Rows from block 2, named by matrix and row number. Rows with one number belong to one channel. Each number is 128 + 24 x the weight over its row's rms, rounded and kept within 0 to 255. All counts start at 0. Numbers have three digits each. After the name is the row's rms in percent of the matrix's.
# convs0: first 3x3 conv (model.blocks.2.convs.0.weight, 96x96x3x3), inputs 18-26, a 3x3 kernel for each
# convs1: second 3x3 conv (model.blocks.2.convs.1.weight, 96x96x3x3, transposed), outputs 18-26, a 3x3 kernel for each
convs0.15 088:178160158152168165162096110141150139157144146126135147155145105161142120158104088133092126093117128097108114147130115146139153128159156101114136099122104108124107112091140130124177117101126119098116141093113128108142101131110114134131125163146
convs0.16 088:119134071114110139126105175144131136150138155124119140112099062100127113127126097148154163162145136140127130112102135145117138141139140135121159150112134158110111156089117143112143114099139095099127135126130136128100125125123100133140099142119
convs0.17 119:131116125125120063085122106103117131109122110119120120128110095127093080082115134147123137128112125147159144105104114110101098109082113122133112115129114110160134119144148120130127108115165119110118116159139114138127117103103111064094125099112
convs0.18 110:085124084088131105118137084111114119128117112122107110183146131116120120117139142088109107116124127116121128156148139135116102128111110109133136112134149131138162147121132124122125130120134117180153112170147128142136123124129139118141146132147
convs0.19 091:148174123156148093149177162113097130135135140092096117124098117062095086134187163140135113148151145119126120126084103125090101121086108113121139143154143149114123158149156101114159133127137089105123128148154134097132136120120157151146110107113
convs0.20 113:159078120160133165140117076123120124120136141157149133137142131147175100092131120142133120140109124138108113122145146141156138111111105129114132153111101101117124125125135163139114154131103153128089131147120100133129110131136143150149127101134
convs0.21 115:130114130137103101143141168111113126128130118118138112090114122099159096090094110138138139132137119106132143152129126138135153139132136137130125110131142122105131124117107093118146140130126140126118109107123132100089126114112132148135110115148
convs0.22 102:099045178109070174134131148129140135144136137125127132121073115189074077117099108133124115121108095125132101097097119090122126130119123161133106138142120144159147141133067162159101130113109141140114101166147097179167122119140159137098130134107
convs0.23 116:164133130140142129144129098147129122127136159136154153098124111100115090130097104124143131111134109103096099118099121105115143113131134148149137137131112130083094091130149138189155143151116163134145134091116148106160139139144143139152137108129
convs0.24 086:154149135097141126093164113127108115122114135123141156116105076126121120136117115117119120121123119127125118133117124149141133156125126118162151115127133154134114149148112142148059161139047119129126140118109135110118159173141181164147128116134
convs0.25 092:097096171136157170141165151107127116118123120114128140131137160098082118119121131114113119132141120126135112142130125138124128130126105117103123128131129147127125138118124119148147117178176142076085157140114148132103104121136088096116107124109
convs0.26 084:091181091123195133078145142109126153132117138136101107130113128128121119088108163111116132133129131115143108148132134115118120164140122119144127107118131097130136101120091111154086117147108127135120098120115098136106144108125156128135145117129
convs0.27 114:137063081129128117126188214114109110121109116128101110123126147122105121113143156115120128107129129116135140150144141139132122132133116126117113116124120108129130140120116123104094088113139124115106107159145118150146110140136143154160156170165
convs0.28 105:122070146112068171134120121150126115154123119139124125124130137125097115130117111117100128125100120125106106114131129121119116118122132162125126172144120151144139173095127153103123163121114143124137158121107152131134111112146127134141103121116
convs0.29 096:115111131159172133105131104122108097116115123128127129142148147111127093197163156123151127112139106118123082127100113125125138126122105122121124154151130115129094125078127135094123152122083141119129147117129132108117131154154103117131124124154
convs0.30 090:090147123133110178121142156128125141132125124134127132140149088158185149162162131111131109135134105129145133138145125130139106115120095123121129162136161140133139150122163127111148100144149110109115132115139123131126156166137111146125142175127
convs0.31 094:129159111117108179116116147139155129155131129138125147204146116123103143156138124114120105100108105107103084132121115127104117105108149083113087094105111137141125159125126138072117134092119124146143143162156146148122125122111094115107121140110
convs0.32 100:081110058108154123127153125108098119110126121153138127144159153126120144137120123131125117147137115135133130120116106126112105136114123150136116157107122096104131100127089107127115093148157144136130139098118114123135157141140117111123150143124
convs0.33 107:130102166113099137122127145139129123148133125137141125123137158154161148139150101097095100111114102126105106133124113129132116107119099111110111146136119154124121123127091098102105120112138139114114154146145130137143090108100104117117135158136
convs0.34 087:128172191076142175110141124134117097117110098111103103083109105099091083124071089123138128112113132107110125105116114124134113121121112141093117112108125076090106157137143143167163120142129136127121112127119118134097118083118132092093134143114
convs0.35 092:097103113124104103139146097122123147124111129105117116142137064109124076103101093159154124167150143132121145124115111120123128113128149126132105120156127145151128105102158087087143126147134098116139122135147165157151126119109102116089097125131
convs0.36 107:111063174131115086077155118112120118123142125108119115177156153158137055072178141131099117148140142143140128096133139128152135135150131145124134136141122130140154108127103114106089141075131158108106091143122076125169131158135119129111134122125
convs0.37 088:135121127176140098124149122136123115137130130133130111108102108178118091078119122126146137132151145125146133137154140129160148139132101162125121142172156112144156162150085132162103106121089174129129142165159138154178105120147133156142119135120
convs0.38 090:134093064185103101179117115124100108151109114128106115099079104112141117130119131130133136118127131105109116144127119127115132141166179102117134143138140141130111123101142120096137093097116119130120163143151136134124131141098103136092107150102
convs0.39 111:151138134178157115163119125101129123125128112126136112166102131137133115133141138121119119135137129132136144082076082096088110118092099146161124134160146140137141105139147084114206093099163120133121099143162101118151139097112130140098137134097
convs0.40 110:114066188120078194106097140119125154131132144115139141115129159120105161139118122142119128131129143102102142128124117129113120126136145138127133121101133127117137095123173073057190134092204136132131133107133134137135123126119147135132131124123
convs0.41 109:122135143143138116116104114108132147128140138137126132167129092148123129127112120161142125142127136115102105148109101096096118124135125144127134123111129116117101098106139101095167127147143124102138112100148142135153156129093128138124158144115
convs0.42 108:168056115143021145172112115128130133133133126126130123076099130109081053129113043128115098128121109125128089119131172138142148171160154143120139146116137159135135126174107111166073139152074138116142111093108103105123115150143117143112123127113
convs0.43 105:121183133123185152158121085134131133116112120125122134126179114118068073093021044112135148105117150120132144143121118167131128158140126104081133130102120158137123137114132142120101118111106117113128108121123139150103133163138121089085100088104
convs0.44 111:099108119115113136153165191125111125124137124126122099143136078076119088110068078160147112143156145131113123142127100134154166138140116108121118158128133105135132117109148132115180098123082125106139121092123083123104150120132145128141169142140
convs0.45 101:106095124093098112101114144134145145121140139136132143103131101098133080147157134167153180122121130116133134096091107098078094101092099147165171124139183142140160100155138113126173135126166147121103152123150147121131157146150143146137126115097
convs0.46 114:124118106121082073146126126127138149126160118140136075111137116113091113086034078143139128125115129122119144136151154150156143150148130122103100111079093104126136126147146136131117130140150106090138095095128113126116118134122115111117134133134
convs0.47 098:162155153119154137108098094104105113128135113134113118080097130082063076094079110128127113120130119111129156139144121129126114136120117107128137075110145119134161143125140125100139136096150096099114068135142109146124169149141163160144140118138
convs0.48 099:114144111106126137118083102131123133119127138118118106112099084160129077132087098134140122098111105122120110128105137105122143132138140116118134128112121139115122155147133126150089150173084146146169130162173107120143167183203159142159152115107
convs0.49 098:137145161126127087154169083118122120115125133140142132093084080109068103201143137126121142133114138176156149113140143110109123124136117158159131143153106119138116102090098108130077096174070128152139123149137120162153119122106123098114143112139
convs0.50 105:112037099093193188108146063139134127122112131122114156113102111135130114121111150132102099118128103122131110107125122139134116139122111143101129104129147124124120128129106119135115130116096148130104117125124124102133124137125131153092130103117
convs0.51 100:116149121138159129128160123147129119142127128135117117114103092174144101158176152137147157139126156125112134144121127161127118145119117107110138104111141089108121116157187148152150124139146102095091135122101150150131119141173093112121086121131
convs0.52 105:116131122151182160104133130117111105144158150160163170122121130110145128092131128132135109153130095146133107101100097123119133101119150123112101154140132167163148105135095095148105119150117141128135152124148136121150126124144137116137163137148
convs0.53 111:111121116082089129161088058134151135140147134132138114120148105108118112125113122131120124144127124130101094097110098120129126113128142127104139150106130161141127100110120118126134137144132100119143111097143123122093110105116125118123153127146
convs0.54 090:096086079127127159174151131115127118115107135113118130121094112096089126140106116140114130120134174142122150140136098124104111099099128110119147144127144148110100137130162147120174130125136099144135153148150130115108156155136135159149153150141
convs0.55 113:132181105123119092150111148137134125111114117138137123097099084061089123098134121130142137156156118154170121141148162146133131115105119114145123136147107131135128132119109139140127097130178120154152147135108144106112125144142122103119121098125
convs0.56 096:106112119124105124131089144147149136138129134133119129117143138111152129141172117118141148140136140156155137147149134125146140127125122105112117114138085061123071142115138160155163138151161122156157104168122103143107116133128120108141112120140
convs0.57 106:135151137136118084142116115122124118142124105109093100119105135113155118135122145124137135124138124120124129138112127117127134118131135138152145118142156147132143129138125116111116200139128125128142109127143128130134109098136105137131067089085
convs0.58 083:082175146092188164087146126111128094111131112116139086148147123071120131129079089149152134150159113150146109083114122112139145116140116139144106151129124113103118089141089097118074128138145131155134107146160093101135155123146143123154171136156
convs0.59 101:117158123115145153118146151136143153142137142114128164132115083117106111143117110150149136118106150139124136134116099122118134089101122143116139151106142167152129146118188139099180135134178169139138144130161120110153128136144120158164141130122
convs0.60 094:143095102133104119131178133130122152115095124097120149116107120170191176201219128124138158115134149142119127104122119097111123106130151121117123130138138160146125149120140118114115138161137168151126169136085181159130101129119096128104115121109
convs0.61 096:134128190120166131133168076110125128140136101099099126112122154166110124141140155147108088116119114128125121132129126103091116106127143123112122108120150133114095137160114133160104161172070120097107122132128114153079161128127159155145117117158
convs0.62 093:079116155129134138161188151098124131133116123116111125117133131071040117131128118115114130101099142126131134136144116125132148129123113122115117157146155113133139108148085112113091075128108117110142147133129149131122149117132178144155135142124
convs0.63 091:121121193122081182146121140136124130131140141116107113111110143127059074120097097137158129142145125149126127132138130126127128110114130136120133143128139143176171107082066113088076100126141128114124149113098134150129144147174143123124110112108
convs0.64 087:112174160128166170144151100129134118142136127132131149082095166146135145134120136148134111118140113108132097122105120146175173144145136106110146130115140154129125131228127087158117124137150124112115137131135134128148129114120130129108126089077
convs0.65 097:075137179062131195067131165124120126131127112104129122142123137118122118101107096135112130117132132120134126140129128125110128105111136121130138151148132166142144130148166099105140129110156121120125155147150158120118130116105134118114161120123
convs0.66 105:134153064133115122142127189137132120156125129144132127129109105136120118126152131114137131136131119116124107121123136136141143128111136122124111119139138144143146146108102164157127135118114113170156112162161134124144143104141186123132171160137
convs0.67 090:118141170120124171117105137124140134137150159142141171136129129078063088113084100129123111126118124131119131121125123119122121111132130152108115145110118132148127137113139155126159136120139163127113144102104164133135125117127074094125125139140
convs0.68 097:126092113129074111150114096123122152131114154137120139156131101121136114164172126140130140142132133141124120134117132115108108138125109150125124144125137145110113118121148109114166124106155145147129128135152145145159138135122109144129133173131
convs0.69 102:141136177096087156128083143110142125128134130121137145163141134134120148111123140160120130135103098130107104108121129111123138123124159172144114153154117144167107145134139116099111133126139129154138134149124114109094137112138156148136136157143
convs0.70 100:151123085140108180129116166122135117165174133139135121078135099014114184118128167145154132137167144138157145137159146136140152127132136118115144107096146125103125154208137102130118112140139104130150119096157130120145140109147117142169166159147
convs0.71 112:115110124103163192123161118094107111105118134117105107101116072105120105141124120167165129128122120118101118141146154134138122121137144140145125095087098109116107086153152126121128137120126102097113079070122101115128158182160155154141122118110
convs0.72 087:141141149124090128134068121144140128158153146126111130113122111157145151135120117163142133133139112124112102184142147176138161174137153109114123108121122079127101128139123146111114138128113134149142126139119102138090140117117162141134092099110
convs0.73 095:091167080068150083100126084123133152124115149140122137112137111094114096136114110124123156126128168129132168131126129129137145127131123118145131092115127117125120096108150104099161111091147090116121066093105133114142113105109124144124135138106
convs0.74 112:113110084136169145113145134092106116112132130132141128122097133134102136166162165120113123136122124137122122139147130130123118119129127136111133144131121122126124117122101102135089075153123123127134116137126119128135153147169142116149164148158
convs0.75 089:132163174136132138131080116135140138135142151138093098106126106139155152126179151130104102114116132130153172159159106138133121113112133126122142115128114113153141120118118165122104141116103123132109137150146138141178096111140110083129130147135
convs0.76 101:136160119110132099144158129106127133124133131124138153111113108136144119147124145098124119127123134136132141110095117139130139119108107123119135150122140141118114141130124127164113122129081106091131158144152141112115115117135118138153124128141
convs0.77 116:134173062117204065083109118140140146128132157122109147138162088086172127045113147134124122130139149146152155143139134145154139142131132109122101123120109126116109128127152167129143161135147113160121120161141111125120148136131118136152146133151
convs0.78 106:066140081077121125138115157127147121124142136113095101116068062138135125144092085122138121119136144129127139112108108098106085117118108135154114133113122161140120104129150152097143154129138119133109119137131141126128115128129118141175166128119
convs0.79 101:122127106127169136133077126112124124111112114126106123119126094130106122162125080136116143129134134144144122141142143142123114124135106119111117146127129165127111140120100173104094148115102162132098157158110158136113127160159121101156114102143
convs0.80 099:142141146130099104120099128139143153120114139107125144122122129110132116099149129108128137082143132069137132142148138118125139088123146107159129113139141113116127085177155074144173090132191129166148133138127130124150143133121143115116117114117
convs0.81 111:118142109125153146130150154141142109132103116116099134137093086125153155073101125105107111109145128113142134141115105126097107126116114136138143119165157145165120135104140137113171139137154115168119126159109120129086138135139151160131147151123
convs0.82 119:116182119136132150124084118131142137128125121134110135120179125091103149137103133135146114120134129137100102146136135115133148108144132116095135156089127144136105122072131142092137167150109149064122155067093136143105127147149094143163114109094
convs0.83 089:119127131160165160149161151124104121108114128138132133147153153135122138087071083110106132143115111136103101133131160141157149166152111119100140131101103101114131160115117142121091145118133127110119144130099094108096090128127109118096117130108
convs0.84 099:101111122073098148117159148139134102144119119147154142163164178037109150097113154111136146113132122094128103118127098163157117122124136136142134112137123133141136133138115151160127122113129117142157139145148162125151129114141121124108124136138
convs0.85 085:132090119126125165164179134158136127136117127108116144091081105125136140133156149125126117152143138140155145109112108094108101118140114127118129133124131128149135154151145122170143155173123173175152120128102116133092117121160130122132144133115
convs0.86 122:099124139104116175114138158137143152128125124128101111181141110139136151126119139121120146119125143129141141121117111119127128115107110122109122129130143097152151109093111122104139128126146125129143155144118132138102106115116124133146155155129
convs0.87 096:159125110138126123126130143102116137122131130135125112096064068147161118072083041115108119148173145132146147114121130115109131126121126139147113135126126145130127105152085051155140093157142146133136136121123134114140122113138144152143126124118
convs0.88 085:126120116125178150077107132133134147131130159135157160130124137096125153128133155134140139135137102153141130129132129119132139142138129108120128117109127129102136137098096118118128113095120122159133081118108102127140141113115115136134133166166
convs0.89 091:115192111116220131095146098146131145132118121119129112122119121104150155130107119124118130109121127110105147098117126103126127100146144098138131127128118178131105122141148089090145126139133111133148155123142149120131096153130091127133098105122
convs0.90 094:137121121145107147123117150118121140130113132133132148138153154155128115136128106108109145144124155129122129101128111122134132137130127161140112127142144107109147154128087103129076098120107145119128139125140142125161113086157124111144146148150
convs0.91 095:175053094160013064157102115135125142118119148113145143109108140110135136136153127137138131126117111129110113122136123132138106125120127092127133111118134136135133122121157135115147140112132142135135159135122136125129115162153126149104107138135
convs0.92 110:147185150123186182111126139117115111117133148137153133077052084077064093172145140135136129119132129126121125140116123123083114118114105100119134115118122116110102101152126123127143093122126109135122106122130120124132172176154157147145163121131
convs0.93 082:122106190123082170097085134125117118144128111127141138179162115168226189141174125125116095113130129117131149113131121130141134141130171111108115119116108128126106115118109140133136150153114106120134097085083103109095120118077130105120097105143
convs0.94 086:149185163116195210167190150129147133136137133142133117096143158082112127077106161125148126148147134135150121124100099160128104147113097125135107108127113132112131137161094125146081139096100098111100073122131083092092158173175145144112114124142
convs1.15 096:107148121090120053132142081199142110153127130103126115144125131149126082137149097130182182161169154137152185101117124101091140107125163113157150162187183159131153107123168151123158130107134103148141133122136140137123112096126139137147130153166
convs1.16 086:134107122138114092118137133123123137097113137099124133146138092145153083135134120114135146114131140115121134147114113132109114151114130114142154127144160109134153158150072145137121109117132091109120107128128136121108148163134135143137119116119
convs1.17 105:150179167145195156176208134160119107104127153112127131188193156080103191094123168133184163151140121155131103195116156183142147146135133118131131099123141155156139140138151118144142098120131114120133117132127111110128134136138122128124139134130
convs1.18 115:118176181131235200130209180121130127135118132113148168091084062112117149123133158143125124162144118124133125176152123154138129150145126124131139090117131121129147121146104125184123136166102166138148145150131147144151124158143121140153132159150
convs1.19 086:158086123110077109138124137130141176136158179129113139085105136141139130162169157126123121119110132106097112157175174128105135126135111136137129132132144114084126136106144159125177109093142127154163104122096093127101122159123106152139094106110
convs1.20 098:146166118178151137098087156152130146162140103129096089118168185119186158106093078135124082112111127143163126156151151099105131093115130109135128131122133156153126149123097133126105153136135114125105122129133085090159112100127124135126141138128
convs1.21 118:119107108106103112121101150127151159151158152110127123203191146183252173122180157133112100143150129111146163122144127156135121133106103108101115121129110139152165142153121130131145129138165138130131135126138115101114106106114111104120119112123
convs1.22 135:103115111116109115141112114136116143116164146120183126116150140115154152160146113109097121091077125110086118150104095122119131142125109107107108087108134093116139146145141132212160131183113132127131131135128133120136124136114110113110111139105
convs1.23 099:124099140092133153139139155152180107131127096143120146114142155145200154143139129136145165143170152125137119131148157131126123102122154166117158124135139130125109129163154123158117113148148128096112124127146119145153142117123104110125079098111
convs1.24 092:121131159148146146162145134147119144173157147132124134106131139150168155150147135137118148115116120121133145091133146095136109132161159171135083159157101138171097159112092135100053166147084123125151148093101130135101110145158147174165118133141
convs1.25 089:083101078169168143175147168137135145148176140137169145123152155145174171161138148109150120106127139116136146153179163104096113122153125130136140123155111124134133158171087141140085125139103125087068138121104136131104144134135132140123148151135
convs1.26 093:174097155116073118127119141126121171129132129102096107088098100186146128151111101157139124133125148111105130120126156161135132164125118166063119179091126153110096090195093073194106087132119117154168113111138115101143110091132122094107139119137
convs1.27 103:132096086137136133127112110121141132145122092150129107175218132116172182102110120141168172159155155103116113129120155106068126127144139125135121152111113160105121175144154127091150139100154130125127127165107109108119118102108128123124115139122
convs1.28 119:142102106171061095153076132092127108158178136133139124084147162112098117154108078138117134120079104142107120139127108169157138114135124129141142118122125124103119130129096088139120097124130155117117117101119122106145123117121113114141131122158
convs1.29 092:098180152127194165136154141118151124120158103103118082087110104105119142124112116182150120150155151141140135119169136143143109130145171127114117100118108145136136118171120147149168134088134160170155097129140086087127118098145148142154138125125
convs1.30 090:131088109145052098116124120102130101095114124105150120111142122090068020113141134137117124157106108122132133141151128089128121126138123122144126150084101127086121110144120081114154119117157141157124126127151140147121094098116124105135125123129
convs1.31 094:118095099080051086048117139144123124148087112125120085143152180178130102096130126119144163142139144114118131137137137137141139125141136138148158168158151116127155169136151152112132114107123129081106116100116114155130107136106129137126137125132
convs1.32 089:169149110174127115086102104074101128123166122124155139164159125180217192118138141145107077138123134145147140132162139119130123119142137156102088132098111107114122153149128117115127130146165144115121140089138124118160126109120118116141141136134
convs1.33 101:102132175129133181125130131141150119155150121138146126131177106137165145163172147131134108127149130134148116133134149118115108134148149094106092103113115124125116167143103142140102109160121127099124127110152144131158128104121136119111172154155
convs1.34 086:129158133146127124175135140124114130119154136110141155096113068100123103124117102131124121141125125129121155104121152135143144136152144134172132146173172140106159100091105130116126123102115137169122113162136094103112155141137133146131124132140
convs1.35 077:114136129090144150116149148150117123173125105134161125116136118133140119128125114128094119149139119141150157130131130158096097185150162095125160137127128093120137113157139118120090147142101114094134146157177118164151132117140154116127128125114
convs1.36 105:129165137051120161138111132112111135108125155135149137180231164044121237096047091145147125125127137108115119122108098138133140107095090159151152132137134111112098145126145153166117150156121127147103150166111166139147147128169147140155117136145
convs1.37 099:117170134167145125232163117145135104164133072154159124127130173123140160140122082119150109132139112138125098151135121097094069118120109154136120131139141144105089174136088136149057125139082131120113103111130130093141143127164122123136143129119
convs1.38 086:185131135170121117122116109153150159131149163107114156098113136170178135118103116116150147148171177144140204183156152125116126106127159136127114185146140148102121162146141155120148137169192104136140117125117114154122134137144143142144098091114
convs1.39 109:120129123075132116041130124168150131155119126158127119129137127100122115092130131125120157103114124099123117121078138125115155148168163136140152110116100089141134103088148157117144105118148119125111123106097165127092129122129153143137174133167
convs1.40 137:125130122126113089101117095118150104119140099126131109148143148129138115123125132131137185137131181125122154111114119154141139170163154164146127162142094145161108106122118137097072081069094102079135115065114113116119125139133145147141141126110
convs1.41 118:093144119133175129117139106160129129136122150116112132110154112109119108126140086140113139146138124130137115160164204129111151150144160119150099125155101108135107145178179137123134138102142107113092122113110109089094105112129126132122130113115
convs1.42 093:142123143169147170136133176144154140123139118094114111145177179125164155121115105148162125120162143130152136121117103123145127103124101112141131155140155151128157129156106166179109136152112144135144131140141123141140136143126149153113158154098
convs1.43 132:141137146161159101179156112134116125128111107084114129121097108121112133175168162161132157152141134133130135115090114094086098115125113098128141117109134146080117110116144113122157115133133118151147121151157156129140116101109149096105163140121
convs1.44 094:106122122089101086142153130164169137125151100128133129142200219211217166099114109092109120145151165142132137107124118179163119126116106112112118137125138134125114163172159165093110163114134130124115126076124151101128145121115130111108124124142
convs1.45 096:103134119077139112093129131105130134101141132134162149133130089146174142140164180155160113152128097140133111162126149133087139140096134141133094163146115099144125120130169158133127122114109172122129182092100158127133135116130116100128142116145
convs1.46 115:131120107157114135161130148130088139130114148158153134080054120121113135158178154165143125163091095111103121111100113060111121118137112131148150153134121135141149126125158164130132134108111140164133145128110134122130103116138126148166142147148
convs1.47 096:107152148108198180145127131127104134122150150108155112123091067133188161148201190168169165142137130117137136161133122177130111199153128123150167108132154111124161134152140157159139114144130133145157117134096086092069148140126128124115130101117
convs1.48 086:159110136147113112104116149111128138165155129131131092116110142185176170138125125123114160151124167134135137131119130139114118110090096110101118147172133133158113125164161107139134141115118142124135108127118081091099121121125111124099129117114
convs1.49 100:135122115145126140128090118153145120137125105123145120103154179138073089149081066111118139140114125147126113193172100156125118175172152123178125082112111101098107180165088097136114126135127119146101124187177108148141126126143124130150132145147
convs1.50 099:127178099178133087131042176126134159156136146142116126136122103153186170159114132129144101124124089128094128099117111155143143154134119081102147135166119095126157130133139133132079130156128126107133165153133128113141122123147138139135152137136
convs1.51 091:120083102127101130089102116119146109133166146124142134124163133117133138160160137105109130129122165107128158154106151138124169134124152120135129107136149112140144092140132121174115119127097126151112111126124118117135148112144138133141080133113
convs1.52 101:146120143163178112156186128125108102165165122150172162159151157132131104101092111158120132124134130142157134123144105135136089143157102131128135162164138146163125165157129183173125136124103124133162136137164131104146106128116135154137109139146
convs1.53 128:151147106212224116159204095128111095164162142123125109108112125160140109154162132129119146143132124132116111112123119139152093147165133115149124117145113114131106129117114158127128125108129150168140139130112115109101122130133123135126146149149
convs1.54 094:147188140143150106094146144104106134124148171150149175166187183173141067139153103151129140172128107132144131119169137113156172116117152117115136140147129124129131138173150115107156132124167120135115146110099143163118125122108164144137107132145
convs1.55 109:106105116070115154111149148122133118096088122124113119136143165093097149118114148113129097094094125108100086155182177087085105116129101139123107114132141102101127177102091086071099109137156117129116119158145111154103100121135088088111135140128
convs1.56 102:142097119172103131151073113145104125121104128121132140099110096132146105124150115127121155124117124139130122163095134147132163133151133131131150131134195137120200088095084115144110100136082091124160078143172098119149147155132132157100104159123
convs1.57 103:144123098125142108121127097152164115172114110147115091125111136137178182087087089157153133172161130122118116180169143122129127092082115122142128152176149086104115155142153115087090091133171132124136127142123095161179131158136146135151154123136
convs1.58 098:114125091114143086067146100109123116107107120127117136153137145137153109093099123127092136140143124169128097142086089143141108146145127120121123123126117122132104113123148145134122111137125153139159165119140141160147129131133140131113144132126
convs1.59 107:168128132140120120128130114105086101126120131147117129132110099152126081138149112162140120154153122164151123127115145161153141124137130122132152156107126132114098105124141123087130139107110113131176131099164178103099118114111149148114126135104
convs1.60 075:160142087154097062148102094130148104103127118136111115126122148126109145154157170108120141117177167134145114150157136141137126100109104118104120100117140149130135126168133111127110137119150116139131097106109131126139141139160118128104114107094
convs1.61 097:093154120099106103109083123159156124110163166117136102120132147084081145115124123122179136138124115110100135134159164128134146124142137124122121167158149132138132120114103111118117137160111129146154162130153181133155128135132124131121091105119
convs1.62 093:107086161128110189121130153142115132105122165129143183097141171100064094130148133129154157139126108143131122108109108138109117132120129135142122151138127139128126149160141095120131112123129139161142121144175141122118120113111126107114135116133
convs1.63 092:138147163155118139211191170141097149131078105168133147107109124098062091117111083124135125130113130148124099100100125116133139129144156110131129123135147125129123101134142084111141151136150126129119145154166142138125105108108113124138155151144
convs1.64 082:129146138126105102086095115110113124108119118097120109099102125098114133081132152130105108132121085139113123069046087150135128129099106098099124148122094126145175072091127112127100083124097125148149128149137129145142128113124146160139140115109
convs1.65 099:095088090137081073135108096126122115159112115118133138128132119118109127116091110127126126121101097100104119152122094145120124148157156113104149133098109138120129111127112092118097084137115111097128116098139101104126133122097115102093111106119
convs1.66 101:117084100092148138070166154125097088119091116103109100182161096201193143145144142131138130134145124135140124158107125121122149136150119139109108127147126113149145134104113090109097109152116125105148121110146143143164110141121122128137146114109
convs1.67 117:154104100146126119150136124108121121130150112102130116084111104104088092128145125125116091136157121118144112116152135123109123130153171132140121116109121154115119139152124121130128118079113142156140124154156113115154131112127125106129124121150
convs1.68 110:151115114160126141125106153144136130121107123121111144157152114131166148121121145143130112148121120164126102115103128090072109139110094151154132144159123131130113135143143125169150120155132134090141095065128132105133132127124117120134134146163
convs1.69 095:149095145141092135159116158135134147133115170146133141147151109133127101163142135161108100143116103130134147155165176108129129142169142107143096108148149117100144117132100131163130120189173106167161131185159091155186147118155134094129123118111
convs1.70 085:111111139125103162073089125136130137165131129168120087112148182151128104112160154128119102102110106094131116116111133140137148130126133107131136121131113092133118128078127120121134142135114099104099136105104138163137102114134126120150080086123
convs1.71 114:177146125138088093069078110095118145144173156158155110100074093221231179207234154126123130147121123137119120134130125139129129088102123099108112135123122125139155100116141123124145120126151131139147110102111111111114129126133123116141130128145
convs1.72 099:156206168160222197176199148144102107133117126127134103100112067099108063102114090086099142119121122120102125138123113152157121126114107100148124124156122134140126144101111141083119129126142096143150107142122146148092139160176112135140131153127
convs1.73 091:138103139177119125180163133096103139112123146124150166097067120139157135134176133098090106125104103143097114102101136098115152126123138142106132143129130153134156141106141145117165118099164126125124130119106149144136114143167117110136134116104
convs1.74 142:155158125135132099128119105098113126152145117135139112139144135113131129105117099122147110152174121128129124141158162117121140089125142137136155142139154120132126135128105121119122093126147112106107115147149108172179110111115120116141110134128
convs1.75 097:136139126152141136085081102142095123127088128151168168120120131169168154169204203143149130152115127159129131124155128153174121132155129143146157146154164097144153135130119151130154174144122134146128103111121106150111153174151121108114127123115
convs1.76 115:137128141132111144121126144125142147093098128136128156120154157128160120117092091081111147096122156115113132113097094139148126141137123128166153107131126114150155110156107147161116128094110126106124137123127143120107159166118148162135120120099
convs1.77 101:140119126148144145143103096124130154121125125115108128114118091091167099128152163129114102100095132118086133124117119140108115157131128135118153102109130105115118105131134105144164078127148114124140118094125141130124121117127126121123118108133
convs1.78 108:141108112089166173040170207129137121163154123126124139129136122161159128087095164143115126154138127103116121114144170133152172145135124126128140155136114144186136105120140110092134134144109135104128111125125136165141133132131130132131123106105
convs1.79 100:093132138128183141153141113117105136113153160145158175177123080141119149125127151101150117106118081135133094088122166119140167097137142159125079130147117125119121187135115150136105152125103151134163134140102132119103134139160126112136132124115
convs1.80 097:108101107106130124116134087091139133048121170063138164102169184120110134128104133127117150128113149122138130128154145135153138116122105135141149097112153100122139100171158073178143046150158157120115181119139127123141133119139137113139135136136
convs1.81 099:105103111138116123118085109175160144104112137049113145152224155125150118033063156126151147125161143164129135146128119148130122162134124092139107112151130116128120116104125134126135114124148140115141132114148137114130130124135139125142130116146
convs1.82 121:108128146146122157139125133116136160109145109107144142121097158171104119206202161122127133154120111132134134157155167136145131137129150078108103089118122123117126080161110097123115148098093126134112110150150102108138127141137125133099137133113
convs1.83 095:080090076099089080131153110108140128146154096170159135075118124132130130106096066152099114109126163132132109104131111104164108132177120143127146129123164184158145155123105168151116137130147130145122108113098144111126144137166126148142160152138
convs1.84 086:146117119135118140109194194149142117132112127158121128118124082154130094136179196117129105148170134146141115129107134121145145126136109079121113110146142134158151128116097134135091126135121094121184095148145029073100131116123133133124137102132
convs1.85 086:092096099114085110092078082087116143132111114114129145073084102108143163130112159100081099094126162083117132156153151138148135136108090124123106091120110109135106101091134157115104134074109118135155120120134124106121127138154110108106135121121
convs1.86 123:087110145110096162092111143130114095138130124119123170111143114099099094100088116125162146164165143159142127129150130160170144137142116139153173115119159140122137115135103109146133119145126114121102104124118121125122118116095129116125108115124
convs1.87 116:116107099074087128086110150148183166151145132113113124183195187139145141061028082133157153112198185105145126117108111130114132134124141151130155157146157117119151183157155172140118090102132118106123113109115136148156149144132110125152103109130
convs1.88 081:126118149103136131139137131123125094158130133144130133100128136134171121114143122142099113108126160119142137098104108150126133106117123112138141089105105110145122144154160158165158178183157123127175080121171113120153117111088107131117106131141
convs1.89 089:154141102164170097121142130151128088153128149144116137187130132204206152125147108131133137109145136116150129128146137129134130090087135135118129175141130194175144135150157145132179112122146133132165108097138138161121135134104121122145152149147
convs1.90 089:088078096138085130122081132141135137126126125128132120155170161128111107157158148102122133118116126147155149109117142130179170126146150162109106141119140111102134112147112156180139160143089131116123153149121148106139143165133137130109131120107
convs1.91 091:129153115108100096130126097094127133113143131142130115088094147085063125092081125132129156114091105135106120144118114139126136125149129129132144104120152101149177134124140126141140128124139121081126120092142163129118142123125110146115124154098
convs1.92 112:102121102113114125138136170102116117103120129106108148091087098114099095088113131133155160121125132129109130130100091138093089187156152153154166129147149113133133103130129124120119154147149148138142130130159129093100128133120149152112127141121
convs1.93 092:164157162144141142146154111111136131104128131131140139094071073088058029153160143132129105135136084140172132125118147120096127099119123121130174150108139141111105158162137132101113154111107146142165134137188157146180156131155124103116131155163
convs1.94 084:096100121108089127064098147162171169164163114106075044136150150141111124081071102157134117135127129134108112146122147123140195153129155110113133119118123104142108135120127095131136116123125124140164110156147112134148119114131119124156132114116